config.yaml
cutout: 0.4
norm_position: "post"
qk_norm: true
layers: 8
shampoo_beta: 0.99
weight_decay: 0.1
adamw_weight_decay_other_params: 0.01
Rows from block 5 of a small image classifier, named by matrix and row number. Rows with one number belong to one neuron. Each number is 500 + 40 x the weight over its row's rms, rounded and kept within 0 to 999. All counts start at 0. Numbers have three digits each.
After each neuron's rows are labels from the 100 images, of 14976, where the neuron reaches its highest value: "colour at peak" is the nearest of a few named colours to the mean colour under the peak; "responds to" is what is common among them. Only what is clearly more common there than usual is listed. The data: crops of objects in photos (Visual Genome). In brackets: how many of the 100.
# fc1: MLP up (model.blocks.5.mlp.fc1.weight, 768x256), inputs 0-85
# fc2: MLP down (model.blocks.5.mlp.fc2.weight, 256x768, transposed), outputs 0-85

fc1.397:572456473547562482459520496444478506543498491510493558497509539463480473530477459471465458537472451530557374526416497436505509535358502417511449471499472506521515504499507476471542512490522498446516491515468509489506450528425539459490516490489513514489483484
fc2.397:481482524474479541466481443564506479565553506458508440467572420501424485538555520526479548458465516497441552422526572513498552483557497436480507540485487527539459543529483469537492396484454513578511580524494463524527433573454479429478436470585601438517515457
colour at peak: pink (27)
responds to: object: hair (31)

fc1.143:454500531544481540501543454467508486429497495520411529465408468583496577504472509534501472535502498532476531528539587551452569484513497535552493508539486540497497438486462500521463465479534485565526519517464490508459505495475582488431509437500510561518447525
fc2.143:561494493488485465509505502496451465464521492495479522496538567477527440534409480477483599476465524484505528525468508490498448527509589448526565518543542526518468519498493494465395500531570502538507558467497522493569552569462449459470483511492469608567484477
colour at peak: black (35)
responds to: object: shirt (28)

fc1.685:494496509541476493532517499454543441463526517503498455485465489538488480534465475476418507469495459535552462616536508400495486510445465540511533527478499537506593533479571476498492525472484514544475549482524465516542530413432451502505529489483484498482510481
fc2.685:524465491496507556514490581464497492489549472449537509520503534517466505560523500570482506435502498536478478422543511485527549420547489564518471483486459486463489484482507525538478517509518527474512495479513513572501458471510479510465523536526453517556516419
colour at peak: pink (26)
responds to: object: shorts (47)

fc1.257:483458448461485461479516502501402538607470497522495550488469440434453487457453437472441479486491474539480543467519423407537516577529446546516477503476509530523536525489485517539417508492551461480500534541457506538514526524467443533471387508530517538479558447
fc2.257:441445569527446505509439481496533468476459525526527464465560495556433511538534492525538541515412490497492509526572503497539493573519507569506367498499502496472537497512474486466458435508509536495482482568537435507469461480468486439560534418474458472535491473
colour at peak: pink (25)
responds to: object: man (38)

fc1.543:477459499488541484563512513483482444438440463564518495475548499488505541448509479536461426477373502496494486492452530492493482439463567557498536541464561479476551485427563522542520498515459504472546489508550511412461491509510523520480464464494482477510470507
fc2.543:444503485565490517464474567582466417486472473436454463464485483447472521472490512478553546546618513540512509464466459483522533544516465456507433557479428471482582528525553480445496478502459513543498491529480488503461465490496450457444491551485549491513482521
colour at peak: black (35)
responds to: object: man (26)

fc1.767:558500492431493520551508480482532505529433450490513408573422484524490494537611484508470442480554512526436530541464492532487475500575490441469516561522455535485497417479507506447483503522503558435448553423441476496457504490469555520530535476523568476463489502
fc2.767:516494490511514517467505508425452463558493542486462476462557543450523530427453528475427589494456533482533511447501480533531510460509487498503514516480509518492525540525491493480488530430574419595442538503556474524533498484491547517449462513567529490492512469
colour at peak: black (36)
responds to: object: shirt (29)