config.yaml
arch: "vit"
model: "image classifier"
dataset: "crops of objects in photos (Visual Genome)"
train_examples: 123503
image_size: 32
crop_scale_min: 1
horizontal_flip: true
cutout: 0.4
targets: ["object"]
num_classes: 300
norm: "rmsnorm"
norm_position: "post"
activation: "relu"
mlp_ratio: 3
head_dim: 48
fused_qkv: false
bias: "all"
qk_norm: true
parallel_block: false
inner_norm: false
patch_size: [4, 4]
conv_stem: true
layers: 8
width: 256
positions: "sincos"
pooling: "mean"
loss: "cross_entropy"
init: "kaiming_normal"
residual_init: "none"
optimizer: "soap"
beta2: 0.99
lr: 0.0013
beta1: 0.95
shampoo_beta: 0.99
eps: 1e-08
precondition_frequency: 50
max_precond_dim: 1024
one_sided: false
adamw_lr_other_params: 0.0012
grad_clip: 1.0
steps: 13500
batch_size: 64
epochs: 7.0
lr_schedule: "cosine"
final_lr_fraction: 0.01
warmup_steps: 270
weight_decay: 0.1
adamw_weight_decay_other_params: 0.01
Rows from block 3 of a small image classifier, named by matrix and row number. Rows with one number belong to one neuron. Each number is 128 + 24 x the weight over its row's rms, rounded and kept within 0 to 255. All counts start at 0. Numbers have three digits each.
After each neuron's rows are labels from the 100 images, of 14976, where the neuron reaches its highest value: "patch colour" is the nearest of a few named colours to the mean colour under the peak. Only what is clearly more common there than usual is listed. The data: crops of objects in photos (Visual Genome). In brackets: how many of the 100, against the usual share in percent.
# fc1: MLP up (model.blocks.3.mlp.fc1.weight, 768x256), inputs 86-171
# fc2: MLP down (model.blocks.3.mlp.fc2.weight, 256x768, transposed), outputs 86-171

fc1.115:094152115137144136137151146165143127138120100120174121074110129153129115106108105087088151100085172107109180107136150112129109106164182122121139114120151138058141133082151115154131096079097123167130148125122096114141109116175127182150148108132099139137137122
fc2.115:105121108143110111156158116146111091176077166133112166133113131102103099121123147142078134135141133127126150139157143098126152169134086136126135153119128148159120129145157153135132141141126135086136082174119107118113098127090154089125151145084158145130107191
patch colour: white (26 vs 5.3)

fc1.19:117074085127109107127124104149151123135123114184140099088134120146080110149152094089129093103157119130150133146103135109155155129106157142088135158114158125136134111144145129122163109134109147131148115091158128155114083139160124142117107135118143142115135128
fc2.19:100083114170154104143168117135122098120131125119145106107169117140159148163142116126088139132146105173142096134123165125134163107150116100112128123141079147165160169148107118122121076133089120179125115148141121179158131135161110117105134139170091089091135115
patch colour: pink (35 vs 9.3)

fc1.575:119136125119143147110132102072147119087156090123115160131123128112162148156107150128100100173080125137140118138152138119117079121114141096111135106129161102120121128112129168126109197134128153087112179127138197106133131111102147154123107097116146175071153141
fc2.575:088156139133127110153125155173122121142151151138147127143106054076113140122121136116110143143138150128119116145133138149141128097149143113150105113105096123140132126119124114115171149114132154148172114116101165138102114106121117063144098094137146134146117113
patch colour: grey (61 vs 33.8)

fc1.322:155130173106120169106132155134146121165146132122160119164139106117112183163121173142117112138175106102114160147073118124138117133119113136131142136114121172103107126110176091117120156146096096090114159150090136167106144151130106155139158100129173180139146130
fc2.322:149088131167148137141133116109151157130112115109158146105120120161126139114126156096108147108101127166116137127134118122128154102127112101149123190129141163180167169143079122148144109115132149136141153137148128090136077137172116103155140125139106142128087093
patch colour: pink (37 vs 9.3)

fc1.500:133120170149126139109123125075142126116090134142172138094118134127121117099090100162123123107105112112167142143079164120137084162118141115156131105106146129142091100135116082144161120128136145128132091126145124104139120116152077106114093091128137139112144133
fc2.500:133163121124152128149102151159074100156133138148122137115085125127149122194153124128142080133112115132093111147152066099119129106124112123129137104137131160133162127118152137128121118114141146135145155161092104141093119129112123161093168172159122123121138090
patch colour: black (51 vs 13.6)

fc1.279:150136097120118078107133122110139122086081094149161069122136115167105123130113140110126098152159126107113132115140146141118112159143105089122152152128129112154161118118091137143106139116154117133081131118147152135174136108201101100154165094139140151118156145
fc2.279:128147126106138151125090144100108098150108158112110171134138128066129120127147143123131147096127104170122115108100129166137139115141138125131120112187110163138094130119115118115130156133122134132103135161153139157120184141116146160149113133113136116126167137
patch colour: black (37 vs 13.6)

fc1.642:104173098130121172112160153151108118114099147145172111133062125139138129122143140128110128113163091167137138105126093136143066135160123138116125140100172171144151131156113190135137163119093113119131156118152144089129109141120118136119134120120089089140106142
fc2.642:151100138110095102114107147112094128115150137096115135105148153108100145119078151131165130126151136106124090082113182138092156129158084134134145101137094168134123150110157103154141109150141115121147149103144121123119137114119157182136132109170174152125113154
patch colour: grey (61 vs 33.8)

fc1.368:158124155124130112128113139133144134162111105094156099127152126139118149092075158139105117123123132134114107081147123114115098104158100162135161102076139160095126126147124095135136141131123087103151149129147114152133157159181121135143136126139155136151135130
fc2.368:096125145096118150089175142118130130103168107137118153131126156130157122139175141168117129117107138135164158145105117185132127115159148083141148148154153131157134115135120158153117110152169154139071130082151105132185123102107121149157114128147138145086158127
patch colour: white (27 vs 5.3)

fc1.93:103130128115145137113171137113116143109118089152127112123147112142129138082151108103099123197102115094113147113158139096103129136145118133157126130107063139109107181107126139130084109154135122138159137147129140064098136110145119117111134117125162114126145121
fc2.93:126141100153138107142120136133141105145128083160095134122166138117096115125097138143112097099128124120126112160088104145125137146128145105113130164138116129152152127087106091112136151124114061106130139152069113143097136131100093136144111143110111115138088171
patch colour: white (30 vs 5.3)

fc1.616:111045100146103124128150113112130165142138104111132123148131134114162112183116152154109137138090095127142152138134120164163117154180159170143136131139132079160128154144144154120112140110088137117138134138143115154130107129110125122123132099092106138145126103
fc2.616:157098145115133154104061149129126129155150136110144149106126158165185170131115167120108093129138150091136128117134084107115147140149126171154146124172107170119084124157106162149124123127158122131089101136131167112119130193151121135142110160182155119143108140
patch colour: grey (60 vs 33.8)

fc1.360:142082154131108147131124133113098150146131122055147131154145123115098087105093106128107099110131149129131131091137098128128121097140111115156102130143134142156141150107125137087086110103109144141139112059089132149137137100130124133140153119127105119123113157
fc2.360:112148112117131135146137136066176077081113115112145111115090114156125103143142104101124128140113167145109154103162148141155165129150149122104146182156134140187108142135143089159104117134103115123141101144128081150119136132113144124109159118107121177133123138
patch colour: grey (60 vs 33.8)

fc1.209:153124104090116095093068100137117169090138089110112088171099099096129117146106117120123086137116092148129094106124137115094107097113130093121102163143132125128128142120099144167187144100128166132164134138134123121168147149125122134119179098135106113121125114
fc2.209:115128180116152161126106186161115144153166182173143098124109103133169121112141111113151114140121129138087172126134118122115098160123170124145131147142131135137105119116145123099100160140105122079142141125127141131098124126118083198157148141055104144139104150
patch colour: black (31 vs 13.6)

fc1.166:119165143088150165110130188141157139123140142128106136080128173164169124145105181139117082111139112152148158114146099098108180126170118129115136177117117134152180145125121101134136112135187141107098112125106111110103168091092134124179147102166150105139129131
fc2.166:132092159179135107144154100119128122135097114183145076115124116164134096138133127169128110100142194125101121153104136139146105115100142085132116117151114113170142114164128142135107130113128113096154084146140142139133119136126110158085132128123106116147138104
patch colour: grey (67 vs 33.8)

fc1.703:138130138134096147132086129111133116114145132118184127115137150092162132149129112156129130139162142114138092116134131140149134143156171109161161142127115115143091143164132084140132096132140162084127148149134133098140115129155167182143127115160146123085171098
fc2.703:135134098109142113134094128098151139116106114070162146135142123105180144145108070096153155137152142131112132125089098114116120091121087082108112126132136109134150129146129125139078093119104083149121096110145113150121163125128155133129143193158136130119138167
patch colour: black (41 vs 13.6)

fc1.102:148096134160149124127158155081152133113132139124171124135111141112130116118122092106125160124127137089136138125163103149111122178137081110128112126118108147148104113093150128133093158111156122137075129137103133146097111111178153120091110163089132166113119099
fc2.102:134101146098131095169153129132121136145137154109116102148158105170069074142157121102119123150110123137119121131135174120116128126120138116114124138077101114105145088113086133106163160108135112149100152130152109215125125118135161124108118122088129143138153143
patch colour: grey (63 vs 33.8)

fc1.133:149123118151118132156118116093146162101130160139093092135136140138131114119154140164119133166135088132146124126122111151144131135136143136073106156101139174102119087136122138091131126125110093110110153133121092155125066126138129154114121121129114126111130098
fc2.133:127125112082139136144106164153133091111129095168143114142117146097112121132131146130113171093129124104160090152124147098109110090081109147121114115132128141138132116103123138145154127166129118108143149119053112138162138169140146113168110149106111115117134161
patch colour: grey (70 vs 33.8)

fc1.687:124146148138088128113100098147114099127126126103090169109173115116133058100132159120181123195134101111125087103092092170107146108125137140155104154128136115164107102136168123121122118151122160157162110156138116125119142108187095141142143122134114149161093114
fc2.687:109097115142141088125119099123172132138117106111120100147175122119141140147110082138130128105132151119105117139128134111137133120142151103136115160123097150095132144090123162147153144099170117100125163144130149110099101152129086133144158121117142123150110113
patch colour: black (34 vs 13.6)

fc1.121:191138136138148092127144105133110144128131103121105119110110091157157162098100136098146146098164100148130119124134125128149125136170104113144193083150164083166114104164085131118109115124172133142152138175114102137146153148119114114124116124120143093098123121
fc2.121:100096111116119133149116170134079146144165137157147148157103159160132104137131138120146132108109105103120130122111126150125146145104193129125117139182118138137133114113147138123149107169097150123106140120145145152150093093127144163153141115154154144133146099
patch colour: black (35 vs 13.6)

fc1.670:148102120129138148157128099152118151149098088110131182144168106107143170143144109122141129128117151149129062173154118147103138151127112103113139133110130148116142150096178123109145140146111127136097141173106105141172141139161120111108140153124126108097152129
fc2.670:154160139150100140088117166154132088151108122101109115100142114092099141124154111136116119161175150145145148090152128126162121164121153135119142093095115106150142098134141119108117100113117165125114159105164110166116154117124122092147133121127098115125108153
patch colour: pink (25 vs 9.3)

fc1.104:093144110060124131125161094151096150105141155170143127132159121116096147116128132107158161131127160102146147185123151154112137161099152099125119135142148123154146112107130110143152157134155140114133112165165143123176118141170108107112164125159135168137102107
fc2.104:081141134128155134173107169165131117180134133115115079135075115157163122145125124152092118114135118098144142123119137121099113129114133103129119138099135125120114159110108172098120105127101114145146132156156132116134121136085128136105068102111130096131118105
patch colour: grey (60 vs 33.8)

fc1.483:172119178135143153134122137146125146129118132126141174143141090123103122126109091152072153158131139094102118162152155123158151126109128128100101138111113100122079114139146129139099121140078098127120080114154142112132146139101136101125113087124138152147078118
fc2.483:077122156163118148101116146123128069131109136124131123141159172146112125081163164159149141138112145083110098140095140111072115161127099106096097129130150104134096162093087148139135121159108131140114103133111181103126114125125162115115146125120120125093113091
patch colour: white (28 vs 5.3)

fc1.35:151105150140122124135099108149135107124112130092131152125151085138150126140144158145118146142140107145171119123115129154118107105136106127125128135131157136092122123139172154136138168127079122164120117145143155160126139128137090148132144117136145139150109143
fc2.35:186129129119137162108151125148130095086138132095115122123101162197123088096121116097106137110121147147134140117156160124152119141156143125100142091142090128152131072113108125112140102126161166097151121113130119147144140078118119103134132105144151137122113104
patch colour: pink (28 vs 9.3)

fc1.111:095141086140165132112160130163128128117114129108130098156147159144133090161136117143138140163092165101126121145095128110156155150139110092097132132147102095088124142126149153172104093140103136106136114137148114132096146107102127140129138137089126080109103152
fc2.111:129105159126069099107140099107143131134125106141084153123139127121119122142116102117147132166061122119146147158148144128107144142126116131118088120123118097112148111162133138107169142150139125117120147143094122110123163175120151116154111106066090186110113091
patch colour: white (29 vs 5.3)

fc1.152:141147137105138128106157147124155147135162134107128098146167124104144157139150088120129161142105106132099125155100105090114144131119086131093121158112118149174134112120147131097130141150112143117138138161137111137100105143143135133129106129128142177188099135
fc2.152:092136127114173118126101102124124092156133122095074105141163099138112116094130157109132092154120159157109129148113131127107079160139147116117128151172129137116139082147131073151113115070159146172131092126122119135106117124138139128136136134169129140166104138
patch colour: grey (61 vs 33.8)

fc1.488:107171156116144174159125170151152109163150152109125103100176158101142062104109126112122124161106130095148151152139143114100128149122155119146152163147127126111159115135131092129145105113112144132150150129138196156115163123113137134141111133135103137101111099
fc2.488:142126142112112125127121087121146169141095123120151172118081100131144139135120158150147111105131168161130112119133119157111109132152131108132103089081155105119102114125106125112113116104141119105137104151111109125124130100126114081170142129144122128080170132
patch colour: black (39 vs 13.6)

fc1.283:049084148132143130128130123158117128133107102132124134144149079132147105133091110119125158106136105120162076128105101114152088116148143130113150133148130123146119126162135127099118160108162122112125151099148163107112129127116167095126132133128121175176128089
fc2.283:157160066117114133163147111122138099110117113104119147133081155156167137146089117150109149148173089158118118136132120147097101082095116142137144113146152148135173119138135153148149158137102124136134110124103135150127127149074135128158140118163148145185129080
patch colour: black (35 vs 13.6)

fc1.320:081129110114135145162144109125108111129133136136144118092144177157115155140119161114072166095155119160126111119196122108134083171151119107073115128130083108133144160107086110120100101143132134088163149098142132070123155137107092115140093123106123120116140152
fc2.320:147171132101137150106147120115139148109134102142153107103159120113123158164151143104107140109083122124112132168131104133158132151117126101167077181128145168092124118104148133136132144110110138160114124132142152158142149129184106121164104143108132148171122156
patch colour: white (31 vs 5.3)

fc1.123:147094146177136131148113115153127129134142163135120106143102152122082157108088148139188132162154088086163088185117131144096085111145123151162123103101148148096174129117129169141122150127128146124114119100107123151088139113137146142142118102136103150108140112
fc2.123:104097124095142085143107145102161131103099112136162107114161129146171154114123161083084178119145179145114143102098144136128140126097145145095122150123162098118110130111104095133140132110096111156125113167156147148156148130116100094136140138127139142138099140
patch colour: black (43 vs 13.6)