config.yaml
train_examples: 123503
horizontal_flip: true
cutout: 0.4
arch: "vit"
positions: "sincos"
loss: "cross_entropy"
eps: 1e-08
max_precond_dim: 1024
adamw_lr_other_params: 0.0012
lr_schedule: "cosine"
warmup_steps: 270
Rows from block 5 of a small image classifier, named by matrix and row number. Rows with one number belong to one neuron. Each number is 128 + 24 x the weight over its row's rms, rounded and kept within 0 to 255. All counts start at 0. Numbers have three digits each.
After each neuron's rows are labels from the 100 images, of 14976, where the neuron reaches its highest value: "responds to" is what is common among them. Only what is clearly more common there than usual is listed. The data: crops of objects in photos (Visual Genome). In brackets: how many of the 100, against the usual share in percent.
# fc1: MLP up (model.blocks.5.mlp.fc1.weight, 768x256), inputs 172-255
# fc2: MLP down (model.blocks.5.mlp.fc2.weight, 256x768, transposed), outputs 172-255

fc1.296:118143136134123118109143111102149107129153132112154112118136088134139124123090133134148134131096116106137108121112092148143157104094169148106110165123164129154141135125134117128141165155164156125115152138124112130109133113140141114104113117139094121097
fc2.296:173108146084151106150147131088120151173133139095155133138118129123095157091134155105141118153155138111102151177117109134101151109127124106154113123094202106101135157113110129146132147083134129137136143137109078132129087116154104135143138162134134126130
responds to: object: window (33 vs 2.1)

fc1.534:142083128078106140124203121130117145144125189097135131131170071142101140085162138131153144109067136140162132143127113122137153143124131151132138133154155089126131101093124131129165135136130134162111163070136106133165137148132170110150128103091131124130
fc2.534:136144150096134127098111111092125095128087096168129097106139131094144143176173118149137152082154122167139153141147168142154135103139157102128110131144113142142127179102140124110089127108113143117109125122129144131167153129150114086131089170110131125157
responds to: object: elephant (30 vs 0.5)

fc1.710:087099145157145137102081097093164115097137135159129170164136123121123169128120130122130145128130109102130091101105182108142149175162128091105125099137132131110141098128094127193126101118086151119113129129110130131108182124070136111090134101150142116173
fc2.710:160155108112179176156119136166162122112160150068119118114136133137138120142123079124147105114161145117081148095202129156135161135114136127186108176125136085148118095168144160121072169106125165161159137112130141130160141126111126147145159114149074148083
responds to: object: shirt (27 vs 3.4)

fc1.672:090161116119138088093165141117120086161113145145172117122110099109111128134162160116101142107114091162111086110141074140129117121177140190109136125120169121112117128149112084137139096138151198155149141150102121085141129134121093084107112150136115086121
fc2.672:087077126180111164186106156169126155153111097115107103089150131099053133111092121174119096132068140145147132114134168134152173172155121138124117117121106112118142093147128157134101101165111129102106138103136146137130162155089155120112142094106108165171
responds to: object: wall (30 vs 2.4)

fc1.611:126163144131132107165106109102107109193106136141116120124093146127182132120135131123152139173171136138147079140130141147085090125129134131119124123118117118144092126127123172146134176121085111108093143129160078105128172143145148125100123101125192100141
fc2.611:107085103090138132146158148152123117110121129140132161104125116111070169146143141142131124077150078095140158107141148156141163122114159127129124157125171144106112122134106148128146165164106128171119166133113115175130119149110072153094154142129069134130
responds to: object: window (26 vs 2.1)

fc1.386:127145128148149150095129166120121120128133123125125090115142154120143100103160152097154147131121173136122142098180083146099142114133107179110110146140136114121122129132115121144157106159117075153152140056143189121102145143133086156107142154110133109121
fc2.386:145082136111092101137123120129103101116126145114119135164125129122091120134112117138078101157109071141132127150122124120121159114122090112162112134148148127107122118148168104107131116152111079147142154161111124193165098145128142140188126126174132065127
responds to: object: tree (27 vs 3.2)

fc1.214:158141161149121142153135125113142167149166126098108162121102112158130119142159159097125113099117097144112139155167083139120146126113147116119169120121111091115133135133134139084125116150164115145131128144082146129155142103113108141114160153125173173131
fc2.214:091119128108119129071123116155133081116116113180156127117155142120098127122094107164133151137109130134101121156106121097066091153122110120124109127178139127123145131166125085133165126115132128110098125127065102106118112118157141146163112131101125133095
responds to: object: tree (31 vs 3.2)

fc1.686:072143089126118129133140158179076134126135137140075132086112140138151091147162129119112116145135124137147136121091136133141127146113105124165162110095103136089110150140122122131136121114073150119107143137154134062156126116180136191157154111104150124144
fc2.686:150116168161110134164149114159127092142138097141140158126105137144134106136098085117161117123149111164137065171160115133178130109154172123103120123113106107125149125175139120127193163111116107137152144133157100185133098142100128117125097122111118140152
responds to: object: shirt (25 vs 3.4)

fc1.217:084113098144129131105125118100104132160187089137146135103120132106107148128113102094156149161143139105152113105114116113119125112120132108065129097126073141082108116110107141102154121166155123176126097116147131115109101136120118150162146112156120138112
fc2.217:140132122127164153107149144147175140099112151112150079141081121120135149081154125140121118114099111136097149115136126143124100128161122110126114140141147137146174193120147161176104147106117117147142113121172122111137131139150131113123149117101163144094
responds to: object: window (25 vs 2.1)

fc1.720:122137130084164170119177162192089175083126148092123119129115160086146149120130131118136125133096110132081102096119135111100131112125181126098106188158128112148102177125136131122090153105132086109153147141174147133079120129144112135111137119133128128135
fc2.720:123095123138111163148103115122138121143164094137121104155115130189115091176116136128100134110142153135130165103181084163107119130161116089125127164094150102123138114108082130132167148114129106151163099119152165158142126108120150129142158120148109162134
responds to: object: elephant (38 vs 0.5)

fc1.572:143114186144130147162157086113137141142132104147134161083145124094111111119139125108125145109092176150104138134160148141112116125086151100082133128137137088134151206113154108132127114160088145165150106129131097151130106087053165149077114126143127126135
fc2.572:140119087092173123121137143155080151166120131167161134131117135118140100129147082114127126126158102103100108154136116143092159129101115098122085137131175129165132126115115120092178131119143148100137102157166125129148117184112125095149165136093155139150
responds to: object: tree (46 vs 3.2); object: trees (33 vs 1.4)

fc1.208:118082109114082158135112098103107075132133136117127099151131179143107085166147123138103088104145137115151109155101123158169110127158137140123151105096144116115124133146143121158145122104154115097129118102082143117142123162136133109123090079156137155127
fc2.208:122144122184159105110132155162167154124125111118118136144143131154087129114102131132143160130115107142103132114066141075120130131156101122125137133124092117096146095092138096142107137145142151129174099127123109128134144126151124118129146114154103128104
responds to: object: shirt (50 vs 3.4)

fc1.130:145133141184132096129172121140071124135091144105130127158127149160092126121123090138129149116132175084160135095144136110096099112126141113090118150146125151107119118139134115126106162139120128110137168168173156112159111138112135151114138134113062094111
fc2.130:101119121096106066159129101125165118140117141121158104095130185107135172146146118169155146154145119134113106137080109128123139183096141106114129128118097109096143111120148132101140135109127171133142118097139170095101105135153097167127153127138106162147
responds to: object: tree (33 vs 3.2)

fc1.231:141163128101109173133140104128093154128114118153112149132139156126131111116163136107134123079145151110109119163100133159117147139110161135134155105139095131169096164078120103099128157158150140111148099162116128099113164172134137138137118103163119152143
fc2.231:119100097156152093125120113107103142108100111103140153160131133121093158142082125147158124124147134109125102141156160126148141132138058123118091156135121119154119129127145132152136113134089103136096146115142137130121074106176124117132173148121124116140
responds to: object: face (30 vs 0.9)

fc1.86:142084126128101114139125157161086138141160119103135143118090164127075141145097169113161141130159106146125114149138091132129125137065111139115076128129131097168138132138112149148113152146152141095094123153146126099131116111106147138111118083137114129128
fc2.86:138130084132121099123134104131164093135154102136122095133127136163120143155167118126129103143126110180112150106152138154140124122156177135106135163138143145100127094141150163061118098144162118139100119106051144097089138135126131150125108107174116138110
responds to: object: face (25 vs 0.9)

fc1.662:120109097119125129162138122119095131155141152120160173131053135127154120154144131077133123143129106077127141137123165116139100089144173125101149111077139134147127161145079116111176117123122143138107111172098122153113109115110135139105139156116117086089
fc2.662:136137103093134154119133099114141149146126157132165146108140138107102116130120099173119154182086128116138074151117073156129147125117134113120130156148141139116106126118098112131143128141152115132156132122108130096124132093078119076152087149113088152126
responds to: object: tree (33 vs 3.2)

fc1.647:178138163098143168120050132163154118157087109136115099146148141151154121138136117076107121166105093134143108152107079121127112140095136116203170112118126118131105112101135140141070132157129132102132154146145132115120115102109101139118148135118091130139
fc2.647:122159127143102061141170126119096162074150127121121159104139123114149131133205124128189138129142150135134132129111144119111092115116157147128122116166118102103119104157131148155132139109087099145108097171112164088139125142124107135123107175119167141137
responds to: object: tree (28 vs 3.2)

fc1.575:155138131116166107124112078181157128152118109190088107162142118111090121132144121142115188128144138128126134135163112122102161131123128141099129115124153110081146133125104180120085115142140146118164114120145143108095122171114120105159101106164128166146
fc2.575:150118138127123151141098108121092121135116131127117149125183123170151117157140180147117113123143127164117102145084165151130086083126111143117151136107100156122146065089129126127152128105159131122129127135122111123151129118106123135110164114165165153123
responds to: object: man (29 vs 3.5)

fc1.45:134154051099163126134104069150100113134120167110136146112140126122118092139111117118148129140136123166158127131123110127156129112105143161145099139070116151103138068089125126132117140140125148142122131107124163175143124108149116137139135101128123143139
fc2.45:153136193129108146153126158161136115144126095080108193109132151101127129163170101152148147158098122081148114166139139118173153116097119115151116110110125160119129081154165138124123129170122096103144151133149132099184152151110130116130097121122136140152
responds to: object: shirt (38 vs 3.4)

fc1.606:106135084123167135126097131108136124152075089154087161116149158115128126135149147136132096098128098099135144136126150140171140144097110136149119131060092124129129137160123116136123125127130137093155124116086139096131134131128126096148136140122110107123
fc2.606:141126091134114133154143181113120134133127124108147115123118122091149145113127126125102129136123136117120087128159116134075122102160130096168150083162133141135102111131128138109110159174133081104088136114113070114115145148110123154100098122109130157130
responds to: object: tree (45 vs 3.2)

fc1.583:126105112118114141097124125134123116142151167140091145152115120105160159093152112144135112094124192095177111099117130154136130139194165120085168156089148088119109125170195139114128082153079174156123147145148142159113088130133151132129146088126140145127
fc2.583:099153135128119112114151118126114152116138132140149109105105092117117114072144124145134119164108084136084109143155091119076110132104106135096121126128088145145071113111125132143120157151133078080092120144115120116163180080128116131134152140113190169140
responds to: object: man (28 vs 3.5)

fc1.738:093115121159158098134099083138139116152143098079165150102119108134164145149144152119108148129070124115108097129121127121122139093162136115124097127153146133127165141129109157110133115134128155152121139121168108139150151178110097099139119093113102123129
fc2.738:102114118083121118075108119115123115183115103105108125135085116143097132131147118154107096127091113134102110139102111127102145180109133148136129119072122156123151075180186127154097153142111128116129098136095084111132115102132128122129144133109137085129
responds to: object: wall (40 vs 2.4)

fc1.399:086093124161098101123134093116109142133118136126087106129105134094160160138155116138116150106107183095119113090122137131115126138090141140157115115124110120154133114129108129091135142117129144132149152133125119139113099149094140181133113119164108115141
fc2.399:137141110125137102108154106144126114088099160126101090126127153135136090116096117069125097153155099144142099110125119108137163157093157161137161156094102116140106099124092091148149125162084125099091104111099154101150145120117135092152139157096141118123
responds to: object: face (26 vs 0.9)

fc1.38:125153151136142143113172134144097083115130093151097153155144146134115129129117160144183119159149071166137100127116105092154060124138114075117122151141117125145108134121098056154127099133108130115127138139118128141119181147115121116134112136109163087187
fc2.38:158205122153124148110159132118132120126131151140135122114138099145116134130155110136103110071118094169085124163116148106134093158133112138068130120123114115154082132122092119097115162127153108142116110082109102125107126107089144157127099098122086115109
responds to: object: shirt (57 vs 3.4)

fc1.459:112107151129143118133114095116127097083143138113109139115101130128130136116165168127138171144151150135177128104129105154124165081090147112103104091101128128116155121108123147120127118123143113132119122070104087157157099116106132120173114118116160148119
fc2.459:113119137114130127119154108129132127142069084099153137146120150154161137140115110099142113106138103103132137145109105146129106073130115121141121184129129091124155178108102156117116117112142094131148140116153119158129133135130149099100132134139135101133
responds to: object: man (25 vs 3.5)

fc1.367:131113099173155107148174127140147143131135096086090104117139135109092128129116127160146135125143158156144109068152135146108095139121117097118091125147146150111143131165150097153087109113127162090117144141128140147109102107129108135143088138138085112093
fc2.367:148145127116111111119133107105098118114148117148175101118121140113156105166134124161113142117125128134124138122164098146139129078156137152134154124148111073113120118114113138141142129151128124138152129140114101144112115110131133178123130118129140130156
responds to: object: window (26 vs 2.1)

fc1.384:128124105096145097182171141156097105149121110121131134130119111159129183122136112121129090119140130186102142084133138119109126121130166083073121150142092141124142122172106150135081098160112143160137153109109136168116153160129147147107087088131141157141
fc2.384:128086133103110120088118156138144095089126103116103137134111111130116107184126151120139126123094126114142160095090100149126124115119139119097131145161134107120119101158137107088050106178131145144101166113070156092143132148106126136105103117073115113147
responds to: object: wall (26 vs 2.4)

fc1.661:142103131138120109124112148088116141163174145123138108138124119160111126146123117147126173150173130120130108134130178094117174146117120094145171138124115138126145090131138155121184151128110101191147128126146135179109125174124113126094110111127130140137
fc2.661:159092095096110124093129123121080126120105117080138122111133118069104123152141157097156151100117146156158150106148098142148165109096150163123126153114146107114173127106121151140116140153139147126125108163108161130170151123115146131150156095106121133126
responds to: object: shirt (37 vs 3.4)

fc1.236:113082147144126152112122138134107069151121159179126139141160122166111107156127129139157156156140155158120112134147104179131087122122130089139100147134087133110130122138124146083126105145098118100113174107089129145152177160100135162115133100123095158135
fc2.236:140143164118120128156101135105088095111123126093107141125115136121107116063146099130086124143144144079131116115129123151179138151136139148124125108136133108097113140108109164134122111132109105183143119145107139156152139089149169105131062144142182126122
responds to: object: man (28 vs 3.5)

fc1.82:128119139121174136113108126151130115112157132120138091117132139162128164135163127138142131167123170116123147164109153126141121121124115153115162136113122139125135162099107109082153117161164113144131123156125104102155098143146114116108156126125106111114
fc2.82:114108111117114153169129147098160140132124116119140152128162145132134108087094124113104133106130147091139078089134095158183110118158125118127127112134129122103166158144129135133116161143077138132110101147163121130116114118138173079161117152127110119184
responds to: object: man (30 vs 3.5)